Weights of a small contrastive image-text model.
Model: 20.9M parameters, encoder activation relu, encoder width 256, text encoder layers 8, text encoder norm layernorm.
Data: trained on regions of photos with short descriptions (Visual Genome), 50862 training examples, 27.2 epochs.
Rows from block 6 of the image encoder of a small contrastive image-text model, named by matrix and row number. Rows with one number belong to one neuron. Each number is 128 + 24 x the weight over its row's rms, rounded and kept within 0 to 255. All counts start at 0.
Before each neuron's rows are labels from the 100 images, of 14976, where the neuron reaches its highest value: "strongest on" is what is common among them. Only what is clearly more common there than usual is listed. The data: regions of photos with short descriptions (Visual Genome). In brackets: how many of the 100.
# fc1: MLP up (encoder.blocks.6.mlp.fc1.weight, 1024x256), inputs 0-255
# fc2: MLP down (encoder.blocks.6.mlp.fc2.weight, 256x1024, transposed), outputs 0-255

strongest on: text has "red" (46); text has "sign" (45)
fc1.380 [ 94 101 116 143  77 126 104 189 150 179 124 143 101 146 126 127 107 149 114 143 151 124 138 130 130 127 133 143 118 116 142  91 120 131 139 119 144  65 106 102 105 127 135 126 113 113 124  98 116 137 118 159 133 167 129 124 129 133 111 117 163 158 113 166 187 164 114 146 157 137 101 146 134 117 126 164 100  92 157 122 161 137  64  92 124 115  63 118 121 128 124 164 153 165 123 113 142  91 175 141 151 135  71 134 109 145 163 154 196 129 142 115 131 106 109  87 122 144  93 120 122  90 135 147 162 126 129 175 122 128 161 113 141 134 162 119 129 127 146 140  85  70 111 142 150 127 135 138 126 117 110 115 147 144 136 115 135 135  76 152  99 141 133 130 166 169 115 120 119 120  73 108 158 123 132 154 138 147 100 144 135 178 129 103 105 168 129  97 148 139 106 122 100 132  98  98 137  97  88 128 108  85 116 148  97 147 159 159 127 141 110 152 125 108 133 156 134 118 148 120  76 167 140 143 118 118  85 128 148 153 131 135 117 122 116 137 146 119 117 126 115 155  94 143 166 144 151 144 121 141 126 124 164 126  79 122]
fc2.380 [ 97 139  94 147 114 161  93 167 129 150 169 142  89 151 122 102  94 161  98 159 168  98 132 156 161 129 147 153  92  84 132 121 118 119 124 133 149  79  95  99 119 129 116 121 116 122 122 102  89 131 133 115 138 120 115 118 110 131 142 148 134 162 164 163 152 124 157 150 153 146 107 169 131 107 124 114 129 156 128 164 156 129  87 117 121 114  86 135 107  96 156 162 148 172 108  94 148  96 115 167 140 150  83 103 112 101 115 136 113 107 112 107 136 121 105 107 111 105 125 103  95 103 120 149 137 145 129 151 110 115 156  90 163 114 154 114 167 173 133 117 108  91 140 145 159 115 150 113 107  83 136 131 161 140 112  92 138 152  93 154  92 118 115 146 177 163 126 135 102  99 115 130 162  99 161 172 155 145  98 133 124 173 142 127 136 128 158 117 120 120 105  95 103 117 105 118 137 132 101 131 104 120 137 170 106 141 152 158 164 136 132 144 140 143 105 137 142 109 129 152  90 114 162 161 159  85 103 150 157 170 124 121 133 111 161 139 117 153  90 103  99 140  91 143 163 167 104 165 136 140 108 116 169 112 120 129]

strongest on: text has "zebra" (46)
fc1.295 [130  88  85 150 133 113 141 128 121 128  99 123 112 104  89 143 204 139 120 135  98 105 134 133 142 172 157 157 135 128 108 158 166 102 102 151 100 121 109 104  74 120 103 139  74  90 132 140 144 129 157 100 132 173 130 122 111 145 144 150 119 121 108 148 122 118  98 119 118 130 104 129 184  87 153 109  88 130 105 139 135 128 104 118 132  76 115 119  95 123 104 104 127 106 159 109 167 120 116 162 116 179 101 150  87 125  94 194 104 113 109  91 146 123 121 102 135 159 126 141 136 108 135 178 122 100  94 143 169 131 115  83 107 125 146 113 127 144  97 104 120  92 121 114 156 134 112 141 149 139 153  85 122 159 155 125  90 171  73 168 105 135 139  90 170 124 117 141 130 112 107 115 108 108 106 157 145 120 120 157 166 147 143 134  94 124 120 146 142 159 143 120 123 176  94  75 134 138 128 118 137 126 126 142 115 119 137 131 134 159 103 116 143 121 151 149  93 116 108 117 112 126 132 118 135 143 119 148 130 131  92 141 172 119 132  91 137 127 154 133 156 139 114 132 121 111 110 117 144 202 165 107 126 154 142 151]
fc2.295 [119 128 112 133 149 115 120 142 115 139 142 146 104 108 135 125 141  95 124 148 145 113 144 137 184 190 144 142 125 153 107 131 122 113 121 136 135 101 104 136 111 115  99 134 115 129 103 127 128 136 139  56 156 120 110 114 145 157 200 161 124 128 101 155 135  88 112 140 157 150  89 125 140 121 139  98 136 151  92 128 102 116 119  98 107 103 108 142 112 187 154 148 130 133 173  96 173 110 125 159 108 112 107 128 119 110 104 154 125 121  77  87  90 158  84 121 130 116 198 131 120 105 103 134 116  88  98 139 141 128 121  96 133 137 127 171 149 140 111 134 114 112 123 136  96 130 174 109 139 115 140 127  96 160 142 144 120 132 132 159 135 139 115 131 144 104 113 187  93 129 117 108 116 109  91 160 122 131 114 145 150 164 104 142 134  99 171 134 132 153  87 109 112 116 102 123  50 150  99 129 146 161 109 150 149 141 142 116 139 116 149 149 136 156 119 133 131 137 100 105 120 143 134 128 169 140 124 149 154 147 114 153 129  69 105 112 140 139 131  99 128 146  89 107 121 107 134 147 149 138 121 129  34 101 174 134]

strongest on: text has "red" (45); text has "sign" (30)
fc1.106 [ 90 102 104 131 109 138 106 171 142 164 136 112 116 110 133  84 125 133  87 137 133 113 115 139 122 139 118 150 105 118 114 131 114 131 103 126 129 154 125 125 124 130 132 157 125 109 108 135 125 155 113 162 121 128 160 112 128 129  58 108 183 161 130 162 111 131 124 111 175 128 183 157 134 105 168 141 109 112 125  97 135 138 122  99 164  97 100  93 108 132 127 155 134 144  76 151 105 106 148 132 149 146  90 148 110 148 120 164 172 130 127 135 132 123 108  96 113 153 136 118 139 142 125 188 112  98 100 147 122  94 111 165 129 152 135  97  90 132 118 100 129  64 125 116 157 112 134 151  78 126  57 124 127 133 135  99 154 147 108 119 164 177 107 124 139 156 130  85 136 127 126 131 151 115 135 136 189 126 104 155 140 174 143 120 135 131 157 145 163 138 137 127 109 154 126 118 112 122  61 159 138 124 136 125 129 135 144 143 143 127  93 133 129  93 153 137 159  99 119 134  71 128 136 157 100 101  83 104 138 152  95 135 121 148 120 143 154  64  86 131 120 104  93 167 146 134 121 160 126 148 132 144 104  94  96 128]
fc2.106 [160 154 109 132 141 141 128 131  86 109 145 149 101 149 123 129 124 162  95  96 105 103 110 161 146 125 151 131 125  59 116 158 134 124  79 187 125 102 126 125 121  77 110 152  87 100 134 111 118 179 166 111 100 117 138 121  91 116 134 152 141 158 147 145 146  98 183 117  88 101 118 126 162 140 114 116  90 168  97 124 139 108 118 136 126 129 112 139 100 119 146 132 125 118 114 101 150  97  86 163 146 125 116 144 117  81 106 135 103  71 130 121 161 103 100 127 132 100 136 161 134 119 140 144 136 168 140 106 163 182 143 107 151 172 165 136 144 142 107  81 123 110 171 105 174 142 144 100 138 154 140 120 118 148 162 100 117 150  92 148  98  92 140 108 149 163 142 142 127 115 114 147 142 116 122 150 129  91  89 155 126 143 126 153 143 112 126 187  96 103 103 116 130 133 132  92 148 139 127 102  92 152 145 148 138  86 105 142 154 134 156  84 139 148 143 131 136 125 119 133 111 101 156 111 139 124 159 158 112 129  88 111 106 141 150 133 166 162 115 120 112 105 126 134 148 130  72 142 147 149 138 102 167 118 134 125]

strongest on: text has "green" (30)
fc1.19 [137 128 153 171  97  77 127 138  96 161 120 106 113 129 131 116 169 144 151 136 142  76 115 146 138  98 144  98 127 145 103 157 136 144 140 118 127 159 108 134 129  98 112 144 111  93  75 124 136 147 171 114 155  97  98 110 131 172 111 158 160 177 137 179 138 105 130 102  89 152 111 142 113 101 162 118 126  89 165 139 159 143 112  90 128 128 113 131  90 113 142 142  86 124 113 117 134 131 144 128 124 107 119 173 116 154 126 128 159 119 143  70 120 162 119 105 128 167 143 130  99 133  79 123 149 110 115 132 147 125  99 143 156  96 133 104 119  92 134 106 138 119 188 113 116 154 134 123 143 119 111 115 110 113 158 159 111 159  95 126 142  95 164 116 175 150 128 130  68  97 123 126 124  99 116 161 146 159 139 178 161 136 115 122 103 143 126 165 138 119 155 128  96 114 114 116  92 114 142 114  99 148  98 162 114 127 127 139 163 122 128 116 140 121 117 122 151  79  96 102 110 117  98 128 117 129 150 160 176 181 135  99 135 159 123  87 140 129 128 127 140 106  91 115 125 105  85 124 155 136 113  81 155  91  99 101]
fc2.19 [145 137 168 145  94 133 129 123 150 119 110 132 129 133  88 127  99 127 139 129 110 134 163 220 118  99 121  92 128 124 126  96 165 112 141 132  80 141 102 174  94 112 137 124 102 118 188 107 139 136 151 129 128 161 127 123 120 155  99 106 113  99 143  98 114 150 124 134 119  96 143 137 161 153 169 123 109 130 173 152 158 174 123 151 115 138 138 137 163 108 130 131  94 103 121 175 109 125 150 109 131 125 115 130 115 158 129  98 178 147 131 128 124  97 128 114 104 124 159 166 122 130 119 120 140 177 169 101 172 147 144 112 105 161 152 117 162 128 131 164 107 143 130 122 113 143 107 112 118 145 113  98 143 145 123 168 106 119 125  87 158 133 139  79 135  86 148 119 127 115  95 122 124 118 139 118 114  87 153 139  97 140 108 114 143 159 105 130 131 144 151 171 116 184 123  89 138 125 132 152 131  74 104  97 116  94 137 135 138 143  80 101 136  93  71 150 100 121 104 140 173 151 173 144 164 107 130  94  98 113 124 108 137 140  79 115 127 102 142 150 160 119 171 119 142 121 145  92 132 128 129 105 136 143 127  90]

strongest on: text has "green" (28)
fc1.56 [125 148 127 143 136 129 132 126 127 163 150  77 115 125 144 125  74 170 124 138 118  97 143 177 134 107 159 140 142 131 131 168 116 131 151 137 134 127 110 116 111 124  91 147 132 131 138 136 115  98 193 159 124 127 126 106 155 179 116 126 124 106 145 151 118 144 129 132 159 121  93 131 139 123 134 139 159 121 146 104 170 140 124 110 163  94 138 139 114 105 137 162  84 170 111 120 103 146 117 151 165 142 118 132 182 132 162 133 133 113 105  72  97 125 122 128 103 145 114 119 106 154 128 161 155 101 114 122 100 118 121 112 101  82  90  70 112 137 119 142 124  93 134 145 129 162 163 148 141 141 132 112 146 144  83 118 102 166  88 180 140 126 126 162 117 166 134 131 132  96 129 131 132  66 146 149 132 157 122 109  97 143 126 154 120 163 170 118 147 173 119 120 111 116 103 110 166 139  99 112 167 134  82 149  78 145 123 135 150  96 130 162 135 109 111 108 111 109 134 123 110 124 160 147 147 138 123 164 203 147 107 102 110 147 123 121 135 116 130 159 107 129  84 140 144 156 110 142 152 148  93  98 154 139  66  92]
fc2.56 [112 101 166 118 138 133 109 151 154 150 120 120 143 124 106 104 129 128 145 136 132 126 159  90  69 120 120 121 158 192 149 110 161 159 143 106 128 159 106 151 106 131 137 138 138 116 135 120 130  86 119 141 168 134 141 121 129 145 117 105 117 120 112 122  70 161  87 155 130 123 129 145 137 118 161 117 149  71 159 156 106 151 153 134 131 137 165 113 151 141 150 145 105 121 161 151  76 147 181  89 105 103 127 110 132 176 165 137 183 148 124 133  76 115 179 119 102 166 125 135 126 149 105 110 100 105 133 143 131 112 125 146 100 108  87  98 110 100 152 145 115 138  96 145  87  99 125 154 142 130 100 116 146 131  89 152 155 113 147 101 176 120 137 133 129 116 155 116 129 127 149 126 119 108 149 111 121 136 164 129 142 139 126 110 106 163 147 105 162 140 147 165  89 128 126 116  76 174 111 139 154  93 132 122 131 139 167 123 103 117 104 174 123  78 124 121 141 105 157 139 158 157 102 140 110 121  89 100 148 148 138 141 138  86 102 131 105  62 120 163 142 162 137 139  91 128 178 113 125 124 145 128  88 122 110 119]

strongest on: text has "zebra" (25)
fc1.20 [120 111 101 143  92 134 141  97 131 133 177 115 104  93  90 145 149 142 118 127 127 140 127 152 118 123 121 134 121 123 120 108 125 156 124 115 149 126  79 129 133 115 116 137 107  91 175  88 149 155 136 128 141 189 123 134  87 140 131 149 147 169  82 138 139 112  78 133 124 143  74 161 112 126 123 130 112 115  83 121 140 140 119 180 107 165 119 141 146 116 198 128 148 101 140  83 146  81 152 136  79  95 110 122 137 147 131 127 138 102 131 127 131 147 107  37 131 154 135 156 109 111 119  90 158  98 121 138 152 109 142 127 120 160 103 137 157 130 123 145 140 131 130  99 191 130 107 104 137 143 110 131  88 137 137 129 104 153 102 125 162 108 120 104 143 125 126 126  65 110 161 104 161 136 112 134  94 111 159 147 109 184 153 156 122 112 140 173 142 139 103 140 154 158 126 108 109 145  70 152 107 145 120 162  96 142 153 134 153 127 159  77 125 116 149 136 139 106 116 118 109 144 128 122 125  89 162 167 135 134 123 122 104 149 157 126 116 122 139 180  93 118 131 114 131 116 131 132 163 162 126 122 120 104  93 133]
fc2.20 [146 170 162 132  89 146 119 104 135 109 145 118 157 139 137 109  54  92 179 122 136 135 145 141  76  93 117 118 127  92 164 152 170 145 120 127 130 157 126 150 134 130 122 114 148 149 104 153 110  98 105 112 131 121 147 145 124 101  96 125 161 156 172 114 153  85 205 157  89 118 137 154 143 181 103 110 144 140 119 140 129 116 168 144 160 142 163 137 118 103 135 155 100 121  83 121 105 125 102  56 121 134 150 136 142 118  94 111 131 136 112 120 140 103 141 161 163 136 108 122  99 175 138  81 107 151 116  85 128 124  87 179 120 137 184 116  83  94 136 141 122 139 168 123 123 141 142  98 142 127 104 127 120 127 133 160 134  99 160 118 148 112 147 114 141 137 117 128 147 144 138 181 145 116 149  86  72 108 160 119 105 103 145 140 148 117  91 129 121 118 134 171 109 138 141 147 145 122 111 124 151 139 131 143 129 116 106 115 111 126 124 140 147 122  85  94 108 142 146 150 165 123 154 129 125 120 149 118 143 112 129  94  91 128 133 126 109 126 141 140 111 116 115 134 114 165 160 124 129 113  65  93 147 108  90 146]

strongest on: text has "green" (30)
fc1.357 [ 65 115 132 155 111 112 131 149 114 164 143 124 115 106 120  99  74 131 121 185 164 103 148 172 145 123 120 130 158  99 154 102 170 125 115 123 120 121 104 141 105 119 126 143 117 127 145 134 118 100 115 148 140 111 147  82 139 172 116 158 126 122 137 159 137 144 128 148 157 151 143 147 137 117 153 101 182 127 167 140 152 140 116 105 157  99 118 107 100 114 157 162 106 118 114 107  83 141 146 143 115 145  68 127 111 148 167 145 170 121  98 138  97 111 152  98 127 152  99  94 121 113 101 119 134 127 130 121 119 139 109 102 103 115 111  71 127 105 134  89 134  86 114 111 121 130  96 125 159 107 115 137 125 136 100 157 111 170  92 144 161 129 132 148 128 138 141  78 112 115 142 142 100  63 108 116 116 134  97 121 156 185 124 147 122 138 166 127 121 136 123 148 112 124  93 123 131 115  87 148 155  93 118 170  72 159 111 177 163 116 118 135 150 137 128 109 133 107 149 128 124 109 169 150 166 112 121 131 185 170 125  88 114 131 138 107  94 121 146 179 111 162 137 126 129 150 129 140 157 182 109 120 123 115 129 135]
fc2.357 [156 123 177 126 150 145 128 119 154 136  95 155 139 135  93 128 125 144 138  86 106 109 154 132 108 146  98 106 154 150 141 131 167 164 143 125  87 154 108 128 107 125 136 143 136 103 163 107 130 104 119 149 149 165 148 141 117 147 130  88 141 125 128 105 125 154 111 152  94  80 165 146 144 136 171 112 124 101 139 176 117 167 159 164  92 175 157 135 173 130 151 112 113 113 151 178 103 116 163 122 107  81 126  78 118 154 138 105 169 156 114 153 102 105 154 118  94 157 133 144 125 150  99 108 101 123 189 152 140 120 151 115 102 127 104 111 118 119 164 142 117 136 103 133 138 124 134 150 138 152 114  95 136  98 110 137 149 123 138 130 163 124 171  95 126  98 190 107 122 112 115 139 145 138 151 102 124 102 164 136 137 147  95  81 129 193 168 120 132 126 178 165 105 165 119 111  90 147 137 148 141 105 128 113 126 100 138 134 132 144  73 123 117  95 116 144 130  99 157 115 141 126 144 123 125 139 129  90 130 119 118 142 129  84 104 138 117  82 134 148 167 126 173 170 103 137 164 113 102 133 140 141  99 129 114 119]

strongest on: text has "sign" (50); text has "red" (42); text has "stop" (28)
fc1.700 [ 97 124 115 137 102 147  91 159 140 149 129 135 104 161  96 139 157 160  90 126 146 146 137 156 176 121 108 140 104 126 128  69 127 112 146 103 127  78  99 104 124 133 151 103 120 110 140 104 137 121 133 119 119 135 121 126 114 128 138 157 140 144 168 154 174 167 127 121 145 168 109 158 129  82 129 135 113 112 148 132 159 132  72 106 141 108  69 142 141 123 143 136 128 138 126 117 156  77 154 148 129 162  70 124 117 133 135 147 148 130 126 113 120 117  98  79 138 136 123 121 123  72 119 143 195 138 102 142 107 143 165 101 164 105 137 118 161 127 124 143 105  94 134 141 161 139 131 103 105 124 116 115 167 170 117 109 135 141  85 201  96 115 108 113 144 144 129 140 123 136 111 108 143 110 132 147 184 143 111 148 113 178 129 117 151 124 156 107 138 127 133  97 126 130 111 150 172 121  72 118 130  91 117 141 105 144 179 152 146 121 111 154  97 119 148 147 140 120 131 123 100 185 171 151 148  85  96 194 145 161 126 137 132 131 125 130 134 117 106 119 138 122 115 169 159 140 123 117 126 151 126 123 150 153  86 128]
fc2.700 [ 97 154 122 137 126 154  88 170 152 137 161 128  88 155 110  91  62 160 112 134 162  85 137 172 155 144 139 154 114  97 147 145 145 144 129 131 136 101  92 124 112 128 106 127 119 114 126  97 102 102 114 129 152 137 151 122 113 175 147 137 117 150 189 160 148  98 156 152 136 140 110 176 141 144 144  96 137 155 108 175 132 141 113 116 120 120 105 137 126  98 156 168 112 155  91 109 140  92 127 133 125 135  92 104 107 111 125 147 126 118  94 114 110  95 119 114 103 122 132 104  93 134  94 138 121 134 146 145 115  97 141  90 152 114 120 104 136 153 138 122 112  87 147 147 151 112 140 114 145  93 135 116 162 130  95 108 131 159  90 151 113 102 131 134 172 170 145 120 105 101 110 119 157  93 167 152 126 130 106 142 143 171 149 113 137 152 161 109 107 113 126 120 100 139  97 109 115 137 107 139 119 111 137 161 109 128 158 156 151 143 116 147 143 117  95 144 140  84 153 175 107 109 177 158 162 103  98 135 162 173 135 117 137 102 197 123 104 123  96 129 116 145  96 144 141 169 127 163 127 145  68 115 160 103 103 128]

strongest on: text has "red" (37)
fc1.289 [113 103 100 187  90 152 135 169  98 152 124 139 107  97 172 104 122 117 146 127 141 126 140 146 116 157 148 140 129 130 127 100 144  96 129 116 125 132 101 127  93 135 112 151 121 129 127 100 148 150 139 114 121 148 159 110 163 128 105 140 181 133 149 181 159 137 106 140 144 127  99 156 173  92 165 185 143 129 141 124 145 129  86 133 142  84  70 135 111 137 121 167 105 152 165 113 134 134 140 132 108 130  68 130 133 115  97 126 149 139  93  72  77 142 146 129  97 114 153 119 135 113 126 176 123 111 119 171 136 115 124 132 115 108  70 110 116 126  71 133 127  81 161 125 159 115 132 149  90 123 102 117 122 112 118 122 127 144  98 140 114 133 140 142 127 150 138 127  88 126 130 127 122 118 138 122 125 111 101 144 154 160 122 126 100 143  97 129 164 137 121 114 155 116 133 106 112 150  64 137 131  97 108 175 119 168 127 127 155 108 112 137 145 145 110 152 115  99 154 112 105 127 155 179 162 152  57 164 152 151  88 117 129 130 133 125 138 112 107 144 138 158  83 153 134 127 144 168 141 142 112 132 106 111  68 118]
fc2.289 [ 96 117 113 141 121 125 130 146 116 166 122 172 115 148 110 152 127 162  95 149 138 140 100 133 161 136 145 147  91 156 110  88 143 143 103 167 124 108 118  91 124 119 147 143 121 104 179 117 126 161 130 156 113 142  91 133  98 116 180 119 125 137 126 147 179 168 148 137 148 128 131 127 141  98 148 116 103  78 163 101 152 142 108 123 102 140  92 119 130 135 175 142 178 127 156 115 138 144 177 133 125 152  87 107 115 170 163 140 159  81 107 140 102 123  99 116 125 142 105 143 135 114 152 134 163 117 157 173 145 142 165  57 132 148 155 100 173 168 112  86 110 102  87 120 103 141 111 132  81 126 116 102 130 124 151 113 133 153 116 130 130 170 121 120 144 129 147 113 106 118  98 130 146 127 127 155 165 118 141 156 129 156  92 120 115 135 110 161 151 100 134  94 133 157  95 102 170  68  95 138  82 107 153 131  91 114 141 143 155 155 127 133  82 113  90 151 142 131 137 106 101 159 102 145 148 114  98 129 138 144 102 155 157 119 126 144 151 134 121 124 136 137 111 141 137 133  78 127  91 150 137 134 161 161 114 121]

strongest on: text has "red" (25)
fc1.484 [104  99 124 141 103 107 111 120 119 125 176 113 127 100 143  95 134 141 104 141 100 121 126 196 146 118 157 111 136 134 129 149 144 137 138 141 113  83 101 145 140 113 157 110 168 123 120  74  80 107 129 121 173 103 129 135 108 126 136 162 134 140 143 181 139 110 147 126 134 127 129 128 150 118 111 142 133 103 145 126 171 141 121 145 116 157  94 119 120 138 150 158 107 126 170 115 149 147 135 185 106 141 126 150 142 137 127 131 167 119  96  95  93 133  84 106 109 119  97 112 110 113 162 120 109  87 126 117 149 111  87 133 167 111 119 112 108 159 141  94  99 112 159 135 169  98  73 171 146 122 109 141 119 159 123 123 129 158  76 105 142 157  89 119 145 154 125 120  75  98 120 161 114 118 146 150 160 144  98 141 143 153 140 116 113 102 136 103 164 153  89 135 109 147  74 130 128 117 112 132 137 129  91 133  82 144 187 150 172 133 120 154 158 155 181 125 158 123 131 144 103 159 104 134 143 119  90 160 153 155 149 128 127 134  87 143 141 135 148 155 103 122  78 160 157 136 163 151 144 143 127 138 151 122  90 118]
fc2.484 [ 89 137 111 115 131 124 146 141 122 149 160 114 113 137 109 123  92 135 143 150 156 110  98 136 127  95 166 156 147 136 118 139  96 142  92 136 151 121 153 128 128 120 131 156 133 145 107 169 148 138 125 165  97 151 118 130 142 131 106 145 128 133 183 153 171 144 142 125 171 172 113  86 112 131 149 116 119 101 136  89 117 144 113  77 127 120  93  91  92 115 104 141 138 106  93 100  98 138 136 129 140 108 110 148 155 136 129 150 127 137 146 132 132 125 163  94 133 144  84 137 169 110  99 113 130 153  94 121 114  96  93  92 105 149 162 127 155 125  78 121 120 101 153 110  75 155 117 141 115 113 143 135  99 130 171 138  99 144 122 164 133 113 163 156 120 181 105 115 171 153 105  95 113 144  70 130 132 136 124 130 176 141 136 135 112 101 126 129 113  98  91 119 152 136 139 127 139 103 108 138 149  81 168 139 106 138 133 127 117 137 157 158  74 135  79 143 173 142 164 171 126 112 167 142 104 148  84 119 117 120 146 167 159 119 177 113 137 152 127 119  87 153  93  97 141  91 127 147 121 120 115 132 169  95  88 154]

strongest on: text has "green" (31)
fc1.620 [107 119  95 119 125 144 140 135 114 128 131 139 120 125 150  97 142 162  96 145 111 125 141 140 133 119 105 132 172 123 161 136 147 120 147 134  98  68 115 137 120  79 101 112 120 164 163  91 115 107 135 120 136 128 126  84 123 148 120 138 135 122 172 161 118 159  92 143  89 165  86 127 144 112 151  98 128 146 152 143 117  74 127 119 132 139 144 145  78 107 152 152  91  89 123  66 108 110 142 114 139 154  92 107 112 132  82  91 140 147 123 120 134 110 108 139 109 145 122 103 164 119 120 175 140 115 110 131 114 146 141 140 159 100 113  90  83  93  85 111 139 138 133 150 151 130 132 102 166 138  99 134 103 167 109  78 117 151 114 178 132 144  92 118 135 171 138 128 148 122 144 162 139  88 157 117 179 150 163 145 149 115 101 139 131 124 132 142 138 154  99 132 151 130  99 162 142 122 102 131 135 103 102 172  92 122 141 119 136  92  88 149 148 107 117 153 110  91 169 181 121  97 155  97 172 140 132 154 148 126  96 139 144 132 129  92 122 112  90 132 108 158 134 163 126 173 102 169 134 122 107 141 121 129  89 116]
fc2.620 [143 158 170 136 140 120 126 122 142 113 106 128 136 131 104 161 113 113 170  87  91  95 135 186 142 127 124 161 148 140 133 134 149 119 114 145  62 132 115 192  96 110 136 162 113 110 153 118 153 117 125 146 145 146 154 100 120 149  80 113 165 110 125 139 157 111 157 146 111 136 132 130 174 154 169 134 105  61 156 132 131 143 160 109  99 149 148 120 148 137 177 157  84  87 137 153 118 130 115 105  93 133 126 114  92 135 154 121 136 139  97 157 101  97 154 126 151 140 140 179 118 158 137 115 140 124 141  90 160 111 107 152 113 154 114 133 125  91  88 153 112 124 143 116 134 143 114 144 162 163 163  98 131 132 134 158 110 130 131 161 154 134 162  93 112  95 159 100 112 121 104 116 112  94 140  87 102  87 141 131 159 113  93  94  98 137 138 147 127 147 110 183 119 151  85 111 106 133 128 131 165  93 105 121 105 100 139 141 160 126 115 136 130 141 116 140 143 115 196 102 139 122 163 125 147 171 120  80 115 110 122  94 142 124 129 110 145 107 146 165 167 141 167 121 102 117 156 127 118 136 108 115 133 119 114 124]

strongest on: text has "sign" (42); text has "red" (32)
fc1.671 [106 106  81 141 142 140 124 164 127 141 166 139  73 136  86 122 135 113 105 123 127  88 125 123 119 136 149 144  99 105 139 139 135  87  99 168 108 111  93 114  98 127  96 116 112 101 128 131 149 131 140 111 140 174 116 118 125  94 127 141 129 165 144 146 143 143 162 163 120 154 101 151 171 100 148 120 138 157 123 104 102 137  74  96 130 107  74 167 130 103 158 147 142 167  98 107 178  59  83 160 121 133  78 101 130 123  93 132 129 145 126 109 154 147  84  54 112 132 145 134  95  96 155 153 148 119 121 142 123 118 146 139 124 129 152 132 156 155 132 146 120  72 125 145 156 155 156 115 104 108 114  98 163 153 159 109 122 130  85 138  97 129 122 133 179 151 112 153 104 129 129  99 130  99 130 129 162 111  96 153 129 161 127 108 115  92 152 113 107 139 116 107 116 139 112 143 170  97  93 155 132 122 104 177 129 143 146 155 147 136 133 151 143 136 101 143 149  94 140 138 115 145 164 111 127  93  95 142 150 152 142 115 128 114 140  76 142 137 154 131 109 148  91 160 154 128 142 156 124 122 156 108 157 129 137 126]
fc2.671 [109 161 110 125 126 105 116 139 126 117 139 138 107 135 149 138 108 111 125 138 148 118 140 151 161 142 138 122 116  81 112 138  81 113 149 100 175 111 127 144 171 162 138 123 139 168 153 105 131 111 143 133 137 112  90  99 149 165 141 146 108 101 156 151 136  96 156 100 126 133 104 131  87 154  89  90 158 159 109 115 127 108 108 122 129 111 119 109 133 117 140 110 119 168 107 110 132 122  87 141 174 131 116 129 172  91 147 143  66 124 142 113 104 132 122 121 131  92 118  94 106 129 107 102  84 139 126 112  81 116 126  82 121  92 119 156 143 143 124 123 154 115 155 113 115 128 131  77 131 114 191 172 141 140 101 144 118 131 158 139 103 116 151 174 142 138 127 104 149 131 155 133 132 109 139 147 106 171 124  90 125 143 163 132 148 109 100 102  73  88 117 114 152  88 110 167 165 133 111 128 114 137 140 154 140 157 143 105 138  98 135 140 145 163  61 102  94 124  95 141 124  79 146 112 125 128 137 172 150 146 185 110 124 151 164 114 106 178 140 110 108 145 110 102 187 142 112 140 153  87 119 131 148 127 103 138]

strongest on: text has "green" (30); text has "grass" (26)
fc1.668 [145 111 134 136 112 146 116 164 121 163 138 121 133 110 136 115 138 155 122 151 136  90 129 116 141 136 191 124 145  76 159 157 154 111 113 167 136 109 107 150 129 108 145 145 118 107 106  80 114 145 133 127 121 100 112  83  78 150 123 156 162 145 126 177 123 103 147 136 132 135  85 135 135  88 133 110 133 161 138 167 159  94  89  76 134 157 118 129 122 171 160 137  75 153 121 114  89 119 144 189 175 140 100  75 126 121 137 161 137 104 117 132  92 145  88 119 105 150 126 133 114 165 145 142 143  83 119 103 135 106  92 101 122  97 132  67 113 116 110  87  96 139 142 114 154 147 111 144 118 125 121 163 136 128 148 129  99 139  92 152 147 192  99 144 138 158 142 124  99  78 135 123 139 110 154  91 128 122 122 103 160 184 117 140 131 138 141 136 145 132 122 149 116  90 115 151 162 164 123 134 164 142 149 169 124 121 140 132 144  97 128 134 128 100 126 140 108  95 159 105 119  93 142 123 146 113 156 124 111 130 123 131 175 117 107 129 111 127 116 143 133 123 110  93 126 146 109 115  90 107 151 116 166  90 126  88]
fc2.668 [127  94 119 186 115 127 154 110  78 151 138 130  96  90 134 115 144 109 153 170 113 126 125 132 145 133 165 151 124 162 101 116 115 109 115 118 139 126 121 117 142 128 132 140  76 154 139 119 132 150 170 137  91 119 105 120 143 140 132 148 136  74  97 143 106 170 102  80 142 161 143 106 124  76 111 165 144  99 201  92 158 124 118  95 150 121 120  90 112 137 146 105 154 137 159  80 138 151 127 128 136 130 110 143 114 133 157 146 148 133 112 103  98 148 132  95 165 142  97 114 121 101 152 146 133 105 128 150 104 170 134 162 133 122 118 116 139 145  99 156 173 113  99 114 133 164 105 151 112 148 108 164 114 153 146 141  75 166 179 129 130 162 128 159 141  90 117  97 123  96 127 100 111  91  98 119 166 152 101 135 131 146 131 153 127 118  74 120 147 156 114 113 134 114  97 141 149 106 117  77 105  89  81 140  80 173 108 128 140 121 125 112 155 103 102 102 122 117 118  79 118 122  91 102 118 144 117 162 127 121 118 110 122 179  97 112 129 133 125 128 114 118 117 102 141 108 102 135 161 144 134 155 109 105 124 137]